From a checkpoint of a small image embedding model.
Model: 64-pixel images, activation star_relu, patch size [4, 4], depths [2, 5, 2], widths [64, 128, 256].
Training: soap at rate 0.0015, batches of 512, held-out accuracy 100%.
Data: trained on microscope photos of single blood and bone marrow cells, 194171 training examples, 55.6 epochs.
Rows from block 6, named by matrix and row number. Rows with one number belong to one neuron. Each number is 500 + 40 x the weight over the matrix's rms, rounded and kept within 0 to 999. All counts start at 0. Numbers have three digits each.
# fc1: MLP up (model.blocks.6.mlp.fc1.weight, 512x128), inputs 0-63
# fc2: MLP down (model.blocks.6.mlp.fc2.weight, 128x512, transposed), outputs 0-63
fc1.363:480503506560539517547622454540429510425359550426496466487557448479514501501515496472463578507541522485444468536506515455444511498515504429468403447494519518516452502494487545528552490499500499
fc1.364:543509491583396361533574539479512518545511451453492452433456651558540507564467467408474480433489591532493492511453452472479554543549555482513462411466467503465474437539484528493541508518540566
fc1.365:498525531463455533481587463579501550457499476418423478539410550498501551482485489527531427522521519530500509578539543514537478505457409531493472469389494529476459470495487458506475493517436505
fc1.366:484533498489496533470502438467558523436532455501505451451482507515503499540491528520567508525473494490502491453453526473544470519491497461497476442520448535559471476521520495448478476472518474
fc1.367:568529440415501490519504437589430465475520512515541550468576545466449554574507475476539499500496585490495514528482561490422494514487443507505486509565512450551481488504577520486534529504438564
fc1.368:488466504451480504488514483509494506528462542532508466479527498490505522502510487502456535507508478475576522485468484578514555521480446551477534519537445477517512555451493465427493492498540540
fc1.369:501485478473514496528489471466502514441517491519522427464534515517489447482473528492453516503446459479461515470494504470547532468526549496475433522480526531485449487444464536483487526492486455
fc1.370:521477523521548473536471517511491519447481550487522511479496508464504472468479565467543465488475503508497547462481515473502530531522483552550513504495558439536527562474511526529501511540476509
fc1.371:525474544432456469484534526507536480474511505505492517511475498523454528455435515478503493526535459529478525537547483493540521514522480486497516541498451494511511471518495493449474461515526505
fc1.372:491488457482512445527447497508461537506528512510449551542530550519498509539473480511492476509487452456506507508507506502490511539514463435493536451476521497487509551500509515466488510452549518
fc1.373:505451472499567481443500447463564480458555411544411567497500480556529517442428487456408464503412434524533611484506531507521436480567476489533448480514480499459457536464436502454496504450544541
fc1.374:485549484501543436465515575531509365458425531451530586491449470455457538574414443483519538523466504397529529543536509560425547486470568491538552471525587485432455513485443502448507518464461594
fc1.375:472509457514498527527533531439454557485489536478554515526517494499459565516419496544526522459497515514491551469522508455494431519534536471519492521539492503447520508517494465489495453528512517
fc1.376:598597501529522433456461451470474565474412531493591619529393584491394506469452564538500497459563444546529501517507570412527537489444480547443620486498489514553501521537543477546544478479476515
fc1.377:546540485560472500521515544491492422521480526522565492439525544519510445551436569433478535508479500500439522428509491542471481473470546528527516517474497497499470468434535514480455504512509492
fc1.378:459498547496489514517460488499519492455501530534489449533496444498529525527550478453526518515495510512558579519497559493483470541527480452549560527485483476472548518434501497513425472556582566
fc1.379:517478408486492465515497481482537499494499465510472481511469567533473529492446499511499517467539468554512458520506526471495461469543534519507520572540516477481505492488526457504550467485515493
fc1.380:493433498466448549470512466456510573472583463515507562577588510478436516537469551463466490495473536497444560445473516522500504537420507494520505473550506448445477573518478485510461530499512504
fc1.381:476516476409497531465542562571541494535498478467492524554522491552491482522419534460495599487446488461509489452432527502515504499467508579466492513583458477506457467519496506582486487518475534
fc1.382:498542478497455526501483506406526497525491513486567526519507474499530564600525482490460493534464581468476515489533502502470497452520490501523472494510483460485493484540490440456487492475535504
fc1.383:544463508530489496486464552526505471515461487502489417511533459445501529488453484478559581556570488505430489566481517492472604506487494392560511511423456525494479427501513467439557490522446498
fc1.384:451478520508492471523510475531473498509553478504503418427481542561477474508516428500545536525606488473554500539464495532473572510523439514487523515507491483515523508483565526442547523466524528
fc1.385:529464490463558585452522490437456471529565567496467427493492489478534486484547471470452500519430547488596515450462462493459528614572444587515484456529523531406492532545569443519476547449517538
fc1.386:484551467486527545459555510515546519438491451523567458503471555521490512438531540525494511476481522553471520397463519503567523502511489537514547538504487509530443527492482528518487517508537550
fc1.387:420516521482483464484505544449523481434481523468447528466502570486463543553505507484464501487512502505450528482400525481531544519467489492503533501488491476496550512437419506501535501455459469
fc1.388:508562557522476542581516438509487504462523500486453570528437438503494445491490492498472506516450501475551516521478497532471517473432573473581512506485506502475467485416497510481464509491413501
fc1.389:508473509493465539538488517433443427487515515477520467499593550496472516507496525539381506528507462442480488524482501465491506498478432433447505469496524494540484450517545465483487498553496510
fc1.390:511533570476528495543450477415451454571510519454544516522524449460452438504484523489514513501485574467521489555503533550522437509497551482479396534497520462470505497489509491535478594485450459
fc1.391:494477465518433472494540531469498515404552515601458526507462511510445494435453443535573520532568492463497437485501526472522452479579475430511447492563482519461534558428467505452462504537557522
fc1.392:504408567525372532486435474507408563597582455518470514412458448491537418515462513572584428528445552560467466479453445501507487471454560495487482443521503451532469441479437548488496530490512470
fc1.393:540483491504464536461563500438476457509503508538540531474531553458527497562458495443502471534474534538468519463517515523426493440520520529518517508455507455532521541515507461438509556572545514
fc1.394:451528515396444483493442495499525532474544547493484508534512485446451508532527495501509539491455484496493584474491534548440543499522549521526532454513454467430476471511498518497466524474459561
fc1.395:514559560448518519490516525508514511481442534510474533504429519456504439514541511432520549519538469515578566584522564519544472483524508529435484435507565496461504461477502380429446484548480504
fc1.396:491509519510512550509481491547533496543479471589484482466514453496518431435504540546511443496486473543465523493444475484498527504556506599496484462490479479457454523511533497535534466515496510
fc1.397:511506437518473504477448478459477513507527512535529542484553578536476495504563443442498549552513552551511512480525504416523436495484519511474551502466545509432517520532529427525526538489576561
fc1.398:449474526493479526469509579486549435500557502507558443488545482515493533486411474552465536445448633447442467492473505588482527524533431475426489512512538430537474396460500523431455486480431489
fc1.399:444496505518465484506422486530464465609557485561545387557529448465496567552496478506464510527517469477441524523509536446429527455466474458489508494487535477513538523486517507525457543502466458
fc1.400:504584449501469549497559523513495482522403545455532495508521537474466465464528549486495521489520466561532453549513482529480422511510472407502544505579504473498522515467493474456509517553516493
fc1.401:531541506560452501501515458497441431553477552439460472480458533529495518431534540437500565538460538472381568461492544533474424497446570510531589568466490486481522504549487499528517517441507544
fc1.402:473487487469531562492500474429514488512494465500531503485530533541537474535512532502434422465514505478496464501565514528501485539486479499586443463451484461526531484490528508434468514504544544
fc1.403:553467484559608448455492479481523570527552427479513554526515485463419476436489454509427502497489534487503464503468542555441534514511472518550445524479504525469401470459488469558455417494535480
fc1.404:551492504505522504477442496457521434550470470526488485526518472548500527530572465428510505464422504569464539494523440554544480503501464410422531524510445428482480504509457515508508479531472475
fc1.405:474469457434506436493457535490426467531539458459483465481481504569415569540509503453566523526578480508488478472565493460505533486539527465466525482445528422461538528466571506516451519464522470
fc1.406:518556522505527433491489446470480488475504480468444509556491542433536503475464485519459533529527518426477546525508454464509499562538493484444532587476518489542448462526478508487488496505538466
fc1.407:548545531617494474445459545537500524457428536549483495468437526480423467537486526354490526495498560485465594517509463534499559529484525464475475546515522477454575531555485549440469564491494519
fc1.408:515470425556498516543552508482497455525513453505387486453529487446518562545517493523494501471523564577494542513474580496511509502498452533495457467547437522516498447517490550492491495506528487
fc2.363:538493437541619450458545532433439512553483495565609427535477543523434552428479512567604449478518470445554480405562574515531433599449494498594514492517532475508496491454524581461487474550419487
fc2.364:438459460450544476492445462533405472462516488397578575458585476563448508430520495525418470485514444464559606490529494410517541549516450574480473518472449454584592499513481529492452448413458595
fc2.365:588506423520508501550511508479520506509485508516509522546438488477430532500489522532540531482528494496496533431469551496527490472467589506508527543457501535397479487464586529527461498437509593
fc2.366:489493589517482482477600499473456528524481513463473510539475477498558532475497505508476568536499549497499598472507506516562532481501571456460533477506439479511516432473468556546504503477503562
fc2.367:531456530400591526503436534505563511520464475585446423561569450545546489451542429502552489555479459466513525507488542494526446496556517493488473535461549483444542534522490459451505493515509481
fc2.368:530499469512508430506479497500536519456533516492509452496532418463514509566481483464499463493515526504466497494524511501487449522465425433496426462506469545495455496476527509546514463490436454
fc2.369:488529491484499439465467505541517495536471471497473476498486520531517481477550459547561492542538494389513455503474532488467525443458469472438524509502549515485517483476528526452448516521466513
fc2.370:538483497547521604515483470532506484441549531525508487503488437526467538514522469471513533536532592460488461564516493469513569483521514444460493437526481491493480511544504495434523490494530468
fc2.371:468549483512481530509489531480543514473473529494503530555556496505516493523555520555554558454499495594526560518468430502542508550465480505496502447568552504492473494485469505487500472516450488
fc2.372:488500449492535518523493487532502510496524465470490502517498472469477506522562520558493466486515484487490511502544473501521484483472496487520488523543499501542495520504511500517509511555483462
fc2.373:521448454431461426548500518466487461426465506550532474473471413521475501486521506535482531519501492495559462536550537515494518540505538472475527427539460472375510465425482471482523427492470463
fc2.374:562465590548544567616534528468489453514516470475465475523478557572549576586556529442430460526515596488466576508533599503458482461470425544522500564473486408377429502488452617458391515471480565
fc2.375:502502502551509494475456480528595519505514502574465468501521489526587493457518477469518510504499507505497474554474502533478485502472544531526480496503566511495499512493483480491475519455560549
fc2.376:551501567544510478462539505468513551523512561511412440469579484517530567621482501447586507435421483439473529496551554560449550562512518479546402509571519450504436510434487456514548495448454435
fc2.377:442499479488524477503518446559525491450510531459523493487514523515504500519521520541510480584452497439465500502542444533548584479485517524488521460508480499519465486494544508454476553502499494
fc2.378:501559459539522540525570494549465436466553483481501509521434539507501521412469532535475452439430494529459440411476553564506467497474551444535478557482516446477495481424527493442531522543551484
fc2.379:468511512581505527478498481469570446515519498492497540507477522465548538514512542420548496489490518479487524536529526502467521496483509494495535462484486520513497460496474461446519492493495449
fc2.380:524514498491573539494531438530461558521495449493426470502534435435477526414529437556556511501516517533480502502481534454441543435492453497477522473536585544480453519476516484469543477450574501
fc2.381:507443376552458465518475487445468592447409558540455513491504484489534518505509428456555448520517418487492540498510571487495479529544523419532489453520457578503512473517541479474478467549422585
fc2.382:500466479479570437486484503473530541517497538497528465528496474522506524495480474543496550521508509490418437538530462539489443468464472529592487520535558478543505504450464504541518567517540527
fc2.383:490508490493455458478535507521512526466517459501530562462467529521505498482486448496535497489548526535487583479558457445523448486428417464569488472497548457556512515479489561498494476524528539
fc2.384:476529567499458449482528540484505439541439513474480541544477572509550475504522513486500461458544509519434510458528595422435509482446530499480451533526520501525533482552515573537506516496512498
fc2.385:442565427488482471544518520532580580488466571490534560554452586488517516507483479465534576541447595422411475567583462634517485527497488463443485463501475530514424483470560469456604454511442489
fc2.386:543520478506473543525470505476508503507568527425510500502465471496536548484522481453518544474572523483537507491511430493467520463555535508498492509596550496462543447492448478463528500526536513
fc2.387:466443563547461502445524572499529488493474442531464553515475487556562466524507524556534517472552552481548428545468460511513531469510470493447467481511533545513510460523513520484495488513521520
fc2.388:486514573485543517449486485533444466545541513542446513518474526539468535507455471514463468517484518545548519514504438490553489472460505518439544493501534544482544479466475557505513504477503484
fc2.389:445489466536503538480437505490486441494467509552478544453444448581481535488484507448473470440479444538504501549461511494531533485505521576500465508509469450561455524454451488509526505507503510
fc2.390:551540529544447563474501531567526511501489500479558479484529543485473463494472540517532519511558558540520536462462439514497576502495474498525515475471497497412418503459499507508507514475518558
fc2.391:537462517502544452591610517545525477544440491522530465575470507445509452527488483500552531481570402558526425511563470479459428456498566504436511531476651512544579415507510559453530497447597482
fc2.392:427552433578463525491435550503523474495488493409496530485567542544457428489494480491535479528551508419568515520499412491452571531527419540627470470538403478484540472510483495411483499565518596
fc2.393:505502540492485444513537474458501503524412542450532526503561516459513467560552507505490503510487548496480583525498423499500498463525513536467490464522484484490467536500505526521481495508507555
fc2.394:518615547552447453490569500466429549535488536450427509397490508561484525492516529498570450463513529483569446537504490483556471477519470501428475490488518579462507482475452437529476506498512438
fc2.395:517521400516475500508563529459512441551441434526572530545520473505611558513522501556485449475541413481566489488532495498437470519494455441495489515486525520486507482522523482545507509546512500
fc2.396:496475487502489495492500494490485473488465513480487457491451471477479491475501476507473600526448509487503503483507515491473511469533460485501456459513527497471487524509477497507483445518549510
fc2.397:566518466464492539557506515487536514529443458558443512486491472539493541556503581478564493491391468447532539495434436503529521455520448519548570550456490499476477450475525507505485500541510523
fc2.398:445468515564481495471510514481531489497481494475541391500552551563462523490517486479489484538612489517581537493466468512545500549500445517491516478540573435487504481479471450489489623475517494
fc2.399:519481524471553528529492535459453514542483455467541542496519491500518494487490562524510438500488530481501492476464523480484440510490539478553490492548500531491487497480469484505507511503436506
fc2.400:565528501446540464498456512464527463499544437552502546482488456425479490522519512586546449487572556550472476485497515501500500461527502435522519503471518493517520442488486530564484504516558446
fc2.401:402540539464552524469553547560492444467604474498506537539489582459545479507461534536477490529513452495509525455537497482517506500478467502553466466524557471565501506525523445458461519539458496
fc2.402:542473443463508518486491529530515468519561461435505450502509469525497497503501505478546527513468494491526495537463494500465514500529472470523499484494509433547529522508545518547512474497452466
fc2.403:515484463499460451518453455430473470499443490511468498523412444471479542526460487550480533462521479462496442497512494413520511514520509517502567505508488478483459535446524557518530503480522526
fc2.404:405494490488484491464474486522440455498552522464515528507588398456473538543448486488443494551521406479404514517471538524517540588493482531492550417507497511539456517468521479563480479455484497
fc2.405:530535477464490536487510471469544542525489512474447532461553477544501510510453573461512463494457526473471473522518574513504493474536467478542410504498409489561574499463445466485526471548513462
fc2.406:508428499538509470538513538520566495548555496484497481469525507484506537524471470489523554458517438494449491530537425491551470514485511519469493599540480506543561497549523460522538488465492493
fc2.407:503514436505646607434512528505472435438437510525555554561455600521516502502584548527491526551352569427514557511490489510557535495469471478512553469483517471432544519461463506525517617530434431
fc2.408:447522461523471463479475575550521454514494473520527489509540540483491501466478510504487506571513536433543460460465548482455567467498510537469532535451618494515557462486508518537514560514483456