python train.py --arch="swin" --model="image embedding model" --dataset="microscope photos of single blood and bone marrow cells" --train_examples=194171 --image_size=64 --crop_scale_min=0.7 --horizontal_flip=true --translate=0.12 --rotation_deg=10 --targets=["smear"] --num_classes=2 --embedding_dim=128 --norm="layernorm" --norm_position="pre" --activation="star_relu" --mlp_ratio=4 --head_dim=32 --fused_qkv=false --bias="none" --qk_norm=false --parallel_block=false --inner_norm=false --patch_size=[4, 4] --conv_stem=false --depths=[2, 5, 2] --widths=[64, 128, 256] --am_softmax_margin=0.2 --am_softmax_scale=30 --init="kaiming_normal" --residual_init="none" --optimizer="soap" --beta2=0.95 --lr=0.0015 --beta1=0.95 --shampoo_beta=0.95 --eps=1e-08 --precondition_frequency=25 --max_precond_dim=1024 --one_sided=false --adamw_lr_other_params=0.0015 --grad_clip=1.0 --steps=21100 --batch_size=512 --epochs=55.6 --lr_schedule="cosine" --final_lr_fraction=0 --warmup_steps=4220 --weight_decay=0.1 --adamw_weight_decay_other_params=0.05
Rows from block 4 of a small image embedding model, named by matrix and row number. Rows with one number belong to one neuron. Each number is 50 + 15 x the weight over its row's rms, rounded and kept within 0 to 99. All counts start at 0.
Before each neuron's rows are labels from the 100 images, of 14848, where the neuron reaches its highest value: "patch colour" is the nearest of a few named colours to the mean colour under the peak. Only what is clearly more common there than usual is listed. The data: microscope photos of single blood and bone marrow cells.
# fc1: MLP up (model.blocks.4.mlp.fc1.weight, 512x128), inputs 43-85
# fc2: MLP down (model.blocks.4.mlp.fc2.weight, 128x512, transposed), outputs 43-85

patch colour: white
fc1.94:35 44 12 50 83 45 31 70 66 38 32 42 60 36 40 51 36 55 41 74 55 51 23 44 69 58 51 46 50 38 70 33 56 59 28 41 56 46 17 74 70 46 58
fc2.94:56 66 57 57 54 61 35 63 37 39 50 77 70 60 39 48 75 53 41 16 35 44 58 20 39 62 22 65 29 59 57 62 58 72 38 70 54 67 71 45 45 57 51

patch colour: pink
fc1.363:71 62 28 59 64 43 57 44 49 56 58 46 53 52 51 51 73 56 56 22 56 53 24 78 71 39 44 36 71 64 58 42 52 56 50 64 45 46 32 51 40 37 45
fc2.363:40 63 47 65 53 51 36 45 29 46 58 32 44 65 56 54 29 53 48 34 50 28 45 39 27 15 58 25 51 63 85 71 44 47 68 54 43 32 57 53 63 82 59

patch colour: pink
fc1.201:39 48 56 38 35 37 81 45 59 54 34 45 81 28 55 44 64 58 72 70 57 45 43 65 65 45 91 55 43 57 00 56 61 42 69 29 52 35 37 34 58 41 53
fc2.201:65 18 48 62 40 50 48 35 61 61 62 54 21 50 50 34 59 07 37 73 27 62 38 40 29 70 63 70 56 29 60 38 61 28 45 34 42 45 41 69 37 46 58

patch colour: white
fc1.242:68 68 25 50 67 35 30 61 39 56 51 32 33 59 52 40 41 68 50 46 47 44 40 73 64 13 53 32 45 40 51 25 51 46 72 59 20 52 59 47 38 56 17
fc2.242:45 64 45 62 47 65 34 58 58 50 10 74 44 42 54 30 44 52 59 42 56 20 25 53 47 59 67 49 45 76 53 75 64 45 39 58 53 71 47 57 51 55 58

patch colour: grey
fc1.382:44 54 61 27 53 62 50 58 31 58 24 45 72 40 44 30 61 70 40 41 52 59 70 45 41 32 32 64 51 52 65 37 42 47 31 46 44 56 70 45 53 51 64
fc2.382:48 52 29 40 44 40 58 33 61 48 52 53 45 47 23 62 65 40 67 38 66 49 32 57 39 37 41 61 53 51 62 41 41 60 54 42 56 55 44 36 21 75 66

patch colour: white
fc1.60:46 40 30 42 84 37 39 30 58 61 75 65 68 50 44 77 41 55 42 54 61 45 18 47 50 36 45 60 25 55 57 84 25 52 52 37 70 58 39 48 47 47 55
fc2.60:53 53 35 55 59 45 41 45 58 54 34 74 43 41 71 64 51 46 34 48 69 26 57 51 67 54 76 64 39 54 52 36 71 69 20 42 29 41 51 30 40 50 55

patch colour: white
fc1.296:71 34 52 39 55 49 55 64 49 45 38 48 81 51 52 62 42 68 47 39 60 41 68 44 36 48 42 61 64 49 18 52 28 61 47 51 64 54 53 18 80 56 49
fc2.296:43 41 50 39 42 76 41 48 47 44 36 74 56 24 52 68 67 36 41 39 74 51 43 44 72 67 67 59 49 54 63 67 70 60 57 70 38 43 55 27 48 33 61

patch colour: grey
fc1.313:52 48 81 19 73 67 49 63 45 37 41 69 34 75 27 61 79 30 26 37 60 50 65 65 41 60 52 39 46 60 30 63 53 63 34 51 52 48 57 32 74 56 58
fc2.313:41 59 82 38 34 54 42 60 66 48 47 71 57 32 21 44 60 55 33 56 64 28 45 48 68 55 29 44 35 17 35 48 54 22 35 38 39 48 52 48 49 46 49

patch colour: white
fc1.261:77 39 41 46 57 53 55 76 62 52 51 56 40 44 35 65 63 22 66 62 32 29 56 37 57 35 47 54 57 64 36 44 38 69 69 56 66 47 48 49 27 20 66
fc2.261:49 33 46 47 81 71 39 53 74 53 69 54 40 43 43 32 58 37 38 71 75 59 60 46 55 55 35 50 52 36 71 58 41 56 32 79 57 43 56 24 61 29 56

patch colour: purple
fc1.416:56 66 32 67 51 44 62 54 10 35 60 69 90 57 30 44 46 49 38 39 38 64 36 33 52 47 33 48 53 48 84 63 34 73 49 50 47 65 43 41 26 96 53
fc2.416:50 34 51 58 33 25 83 48 59 51 64 51 69 22 26 46 46 36 36 76 55 44 64 52 25 49 26 81 56 64 42 41 59 61 46 61 47 47 30 57 57 68 48

patch colour: white
fc1.219:29 47 39 39 39 64 52 66 67 40 36 56 65 52 32 53 49 61 51 44 49 29 44 47 44 81 71 52 55 43 47 31 69 83 49 38 27 36 37 05 57 39 46
fc2.219:46 49 55 36 72 64 41 37 53 37 61 49 59 43 73 51 25 26 72 51 39 47 44 43 57 40 47 51 34 44 86 56 51 58 41 39 33 63 59 30 57 50 80

patch colour: pink
fc1.347:44 64 66 78 79 42 30 77 52 35 53 13 32 35 54 20 40 48 15 62 40 42 45 69 47 69 56 39 35 31 36 51 28 36 45 70 32 36 36 38 67 53 61
fc2.347:66 45 37 48 26 45 31 24 59 62 42 56 39 34 52 43 34 60 43 56 71 57 55 39 20 41 76 59 83 41 56 36 72 54 46 32 40 73 43 59 44 66 61

patch colour: white
fc1.153:44 41 38 55 47 42 66 43 34 51 48 43 62 47 46 22 71 33 51 51 39 45 65 47 44 61 51 38 68 48 43 59 28 47 54 71 91 48 51 48 56 42 48
fc2.153:34 26 19 73 70 44 41 60 56 53 50 44 30 52 37 49 37 46 42 51 71 74 49 23 73 59 31 32 61 66 42 29 71 47 56 40 37 54 63 26 01 58 56

patch colour: white
fc1.8:79 41 67 27 61 47 47 60 60 61 49 38 58 54 68 31 52 66 68 41 39 41 74 51 61 44 30 40 51 57 16 73 62 47 42 61 90 38 57 34 44 27 33
fc2.8:43 52 50 64 69 50 55 60 36 33 57 50 36 30 50 49 75 59 82 66 48 55 43 22 41 65 07 37 65 55 45 43 55 68 83 70 51 51 30 43 52 61 32

patch colour: grey
fc1.241:47 46 51 48 69 68 50 47 48 26 49 62 46 42 64 53 49 63 47 75 24 40 38 50 65 44 67 88 23 51 47 50 50 42 63 32 51 47 47 34 75 44 65
fc2.241:51 55 71 44 42 55 46 47 53 34 27 44 48 46 56 60 61 40 27 40 26 27 62 51 70 43 35 28 54 16 50 60 39 26 54 29 54 55 46 41 38 45 66

patch colour: pink
fc1.43:49 33 56 62 44 33 68 59 33 59 26 50 61 59 48 49 61 76 76 65 34 64 48 99 41 47 55 43 27 67 47 47 85 61 56 53 53 66 51 45 54 49 49
fc2.43:46 45 48 41 78 54 52 53 53 42 40 64 53 42 69 45 39 54 42 70 21 57 70 37 57 56 53 38 69 17 34 46 61 43 62 66 51 32 99 60 45 40 34

patch colour: pink
fc1.62:70 33 36 59 64 74 19 28 43 59 69 51 70 32 38 55 47 65 67 34 22 29 39 00 44 38 32 27 56 51 51 70 45 39 59 45 50 70 48 46 58 68 60
fc2.62:54 42 42 41 56 25 47 53 45 38 51 58 54 46 37 53 59 74 57 27 61 24 80 52 63 55 44 81 44 34 46 74 53 45 59 67 28 43 27 44 34 58 30

patch colour: white
fc1.167:49 67 31 55 44 53 44 66 76 35 58 66 58 45 36 47 59 73 77 59 60 24 39 44 44 53 26 42 58 42 21 40 41 42 43 88 94 44 51 49 47 32 23
fc2.167:81 42 41 70 88 39 28 83 49 60 60 60 57 73 52 42 71 62 60 60 64 79 50 54 51 29 60 30 49 44 65 78 47 65 72 52 39 47 50 39 54 52 57

patch colour: pink
fc1.39:52 31 50 34 67 19 42 49 37 60 64 40 57 33 69 56 53 48 68 41 38 48 64 64 48 68 31 24 62 67 41 57 79 37 67 72 71 35 50 63 43 26 50
fc2.39:75 55 44 43 82 55 43 47 54 43 83 62 40 48 22 27 25 63 57 72 38 74 57 51 29 74 58 56 49 75 63 69 53 27 66 57 62 47 77 44 37 39 43

patch colour: white
fc1.328:72 76 38 25 36 50 46 30 29 36 47 31 46 45 35 66 30 35 29 44 83 24 54 56 45 40 39 26 41 57 36 57 44 63 71 40 34 47 43 35 56 43 51
fc2.328:38 62 48 50 57 56 50 45 38 39 31 48 40 62 50 46 49 45 40 48 06 41 59 75 60 81 12 41 47 56 42 53 37 55 24 50 58 46 41 63 35 31 26

patch colour: blue
fc1.42:41 24 45 50 23 49 66 56 50 22 57 74 53 44 37 41 50 44 50 61 51 39 46 81 65 47 31 44 37 58 65 44 63 45 67 48 47 63 56 50 27 66 68
fc2.42:39 39 41 72 29 52 47 43 33 59 29 58 43 66 31 25 40 42 45 51 52 62 50 59 46 23 41 82 53 30 61 48 56 56 58 54 56 53 56 60 62 62 39

patch colour: blue; purple
fc1.370:38 28 46 30 66 63 22 62 44 22 66 51 56 45 34 57 30 66 58 34 71 48 68 65 40 50 58 69 51 40 39 68 41 44 34 40 54 55 24 32 52 40 23
fc2.370:62 57 21 69 49 50 54 74 12 52 56 78 47 50 37 26 93 25 75 60 46 42 33 57 64 72 56 52 75 36 36 49 26 54 54 45 79 39 77 46 62 41 31

patch colour: grey
fc1.107:48 53 47 56 48 54 36 46 54 40 37 62 69 50 31 56 41 33 32 43 42 45 50 46 56 66 48 48 16 68 45 40 45 61 55 36 57 57 36 47 53 17 39
fc2.107:53 33 94 22 29 56 45 61 65 28 42 62 61 36 41 40 42 40 66 55 47 34 65 66 59 24 23 23 41 49 46 32 66 56 38 62 51 65 25 41 41 61 57

patch colour: grey
fc1.65:45 49 55 12 56 53 51 67 37 29 28 57 75 61 50 52 73 45 40 14 45 39 47 39 58 58 42 39 58 54 44 18 54 68 68 52 41 51 24 40 81 52 46
fc2.65:45 19 60 41 41 46 39 56 51 53 21 41 53 67 38 62 51 50 47 34 56 54 50 52 54 51 55 32 39 24 49 45 63 58 45 19 53 48 63 49 66 58 59

patch colour: black
fc1.358:59 27 85 60 39 36 14 40 70 38 47 32 74 76 57 11 61 48 48 61 57 58 38 64 43 44 64 38 37 28 77 26 41 37 55 65 27 48 60 75 62 30 39
fc2.358:60 50 15 61 24 42 22 41 56 62 52 31 46 78 76 36 61 52 43 43 55 40 62 65 48 32 61 61 53 51 55 40 61 34 44 42 14 51 59 45 83 43 56

patch colour: purple
fc1.411:79 53 46 51 21 32 69 32 30 54 44 42 34 50 63 46 33 63 62 78 37 53 33 47 46 43 49 99 37 59 49 24 43 53 42 38 45 48 74 68 36 73 58
fc2.411:53 26 13 45 33 53 27 55 68 50 54 41 49 53 26 74 47 41 28 34 66 80 60 58 49 43 74 31 33 68 51 44 56 59 33 34 29 61 37 74 71 40 39

patch colour: grey
fc1.495:47 61 65 54 68 59 50 73 51 84 51 53 58 58 61 32 34 59 79 67 45 59 34 55 43 33 46 47 30 43 40 55 56 47 42 75 54 49 75 60 65 37 57
fc2.495:68 48 18 72 59 53 35 42 58 63 55 55 36 60 58 55 95 28 53 61 80 53 48 30 48 85 58 33 61 53 43 66 34 80 30 36 37 38 42 61 54 63 27

patch colour: purple
fc1.101:61 56 38 52 44 13 41 67 49 11 68 61 58 28 61 47 57 46 58 72 57 55 50 33 47 40 37 54 72 55 37 39 63 32 64 76 54 61 61 48 35 59 21
fc2.101:46 37 57 69 64 26 62 53 27 64 61 68 52 22 28 75 42 51 68 65 47 43 43 72 26 52 66 73 50 54 54 21 48 29 44 43 67 50 43 45 19 50 38

patch colour: white
fc1.308:51 70 42 53 67 59 33 47 16 47 40 71 60 10 48 33 55 57 70 40 55 73 49 13 32 71 38 56 52 55 43 67 53 49 41 54 50 50 50 32 71 53 76
fc2.308:37 38 55 72 59 56 67 60 58 76 53 56 68 30 39 60 66 62 55 72 66 48 48 86 51 40 49 71 49 31 49 44 71 60 55 58 50 58 51 50 35 55 29

patch colour: purple
fc1.317:44 66 59 44 48 26 71 40 36 69 64 50 44 60 48 65 31 66 57 33 66 52 53 53 48 42 57 72 63 60 42 55 66 45 43 60 54 48 61 68 27 70 34
fc2.317:23 60 65 38 47 72 48 53 44 41 64 44 26 43 24 55 45 51 66 23 66 56 40 36 48 51 42 36 44 46 58 50 45 47 48 52 59 43 43 91 65 56 50

patch colour: white
fc1.144:40 48 71 76 48 33 61 35 63 39 48 40 57 57 61 49 56 57 68 40 17 41 59 44 51 48 39 82 51 42 60 44 41 54 78 71 54 62 50 45 55 54 36
fc2.144:65 58 40 38 37 60 37 31 35 30 62 44 64 45 62 57 37 36 44 46 42 49 31 35 50 69 37 68 74 39 45 35 80 54 54 28 56 53 42 64 56 85 21

patch colour: pink
fc1.178:47 66 43 35 64 41 57 69 67 51 59 83 68 38 58 42 71 87 41 67 54 65 78 23 58 85 24 84 52 64 46 50 23 61 44 54 99 64 54 71 59 47 48
fc2.178:63 60 67 35 41 63 42 60 44 71 38 48 70 59 29 50 44 53 30 65 43 71 53 60 46 78 58 43 55 58 27 52 48 63 56 60 34 53 43 59 39 36 32

patch colour: purple
fc1.345:35 47 51 66 43 35 46 29 39 69 66 19 62 30 47 53 48 42 51 48 49 70 65 34 70 44 39 27 36 37 56 76 59 51 46 49 33 39 58 42 56 60 82
fc2.345:39 52 23 50 52 46 53 64 51 53 71 45 43 46 37 76 60 27 69 34 33 31 36 57 48 55 53 61 62 62 80 39 39 30 40 48 45 69 35 35 60 52 43

patch colour: pink
fc1.460:68 68 78 54 56 65 59 51 69 20 15 64 63 43 65 75 53 53 53 76 46 64 73 55 47 71 66 65 35 46 35 49 26 75 42 28 55 59 27 35 48 41 63
fc2.460:54 71 58 40 21 50 80 81 69 67 47 72 30 42 44 56 81 26 40 41 48 54 49 58 79 40 52 55 65 55 54 46 62 34 44 36 20 63 54 49 71 77 60

patch colour: blue
fc1.168:49 32 09 72 57 57 61 46 66 40 58 38 46 71 28 36 62 66 26 41 30 57 27 55 53 55 38 81 76 63 54 38 62 48 49 46 55 54 86 43 41 55 79
fc2.168:76 23 40 53 55 50 62 69 37 45 61 40 84 43 35 74 50 34 40 60 67 35 20 58 28 64 52 66 62 23 53 56 48 59 57 33 44 30 42 54 56 64 43

patch colour: purple
fc1.91:56 67 56 60 47 59 55 75 53 26 63 49 20 47 55 42 60 56 36 09 38 58 50 45 18 52 37 52 34 30 31 44 47 43 14 62 43 44 55 54 59 45 59
fc2.91:42 45 40 41 70 72 52 58 49 36 50 59 51 52 47 38 64 43 55 45 45 55 52 52 53 93 18 19 54 51 20 47 36 45 55 54 45 20 72 38 50 68 46

patch colour: blue
fc1.294:31 52 53 67 56 31 73 40 41 45 47 52 47 49 58 33 56 46 48 44 73 44 41 48 65 47 65 64 51 37 65 64 61 26 43 66 34 67 59 64 38 42 64
fc2.294:56 45 54 61 33 48 41 54 53 68 46 82 45 77 77 68 59 42 30 53 65 43 54 62 25 76 61 40 62 40 17 67 51 47 66 61 42 68 44 34 61 48 41

patch colour: white
fc1.491:47 52 33 36 38 51 62 27 41 33 60 39 55 59 68 45 56 60 54 21 36 59 79 71 63 77 43 49 48 66 30 30 59 55 31 52 56 44 34 73 27 85 55
fc2.491:70 15 26 46 72 57 35 43 26 56 48 39 43 49 59 48 65 35 49 53 46 62 26 32 52 78 60 19 66 85 63 55 72 63 74 44 38 45 56 60 62 35 46

patch colour: pink
fc1.343:46 67 68 49 65 52 35 53 15 51 40 37 50 69 18 66 47 80 49 45 59 67 43 49 24 63 53 55 50 26 62 50 46 25 57 53 62 58 40 67 77 53 51
fc2.343:36 44 48 57 44 59 77 62 55 57 59 84 44 61 40 25 62 47 50 52 41 27 67 56 71 42 44 45 65 56 33 60 52 66 39 44 50 32 83 55 48 61 39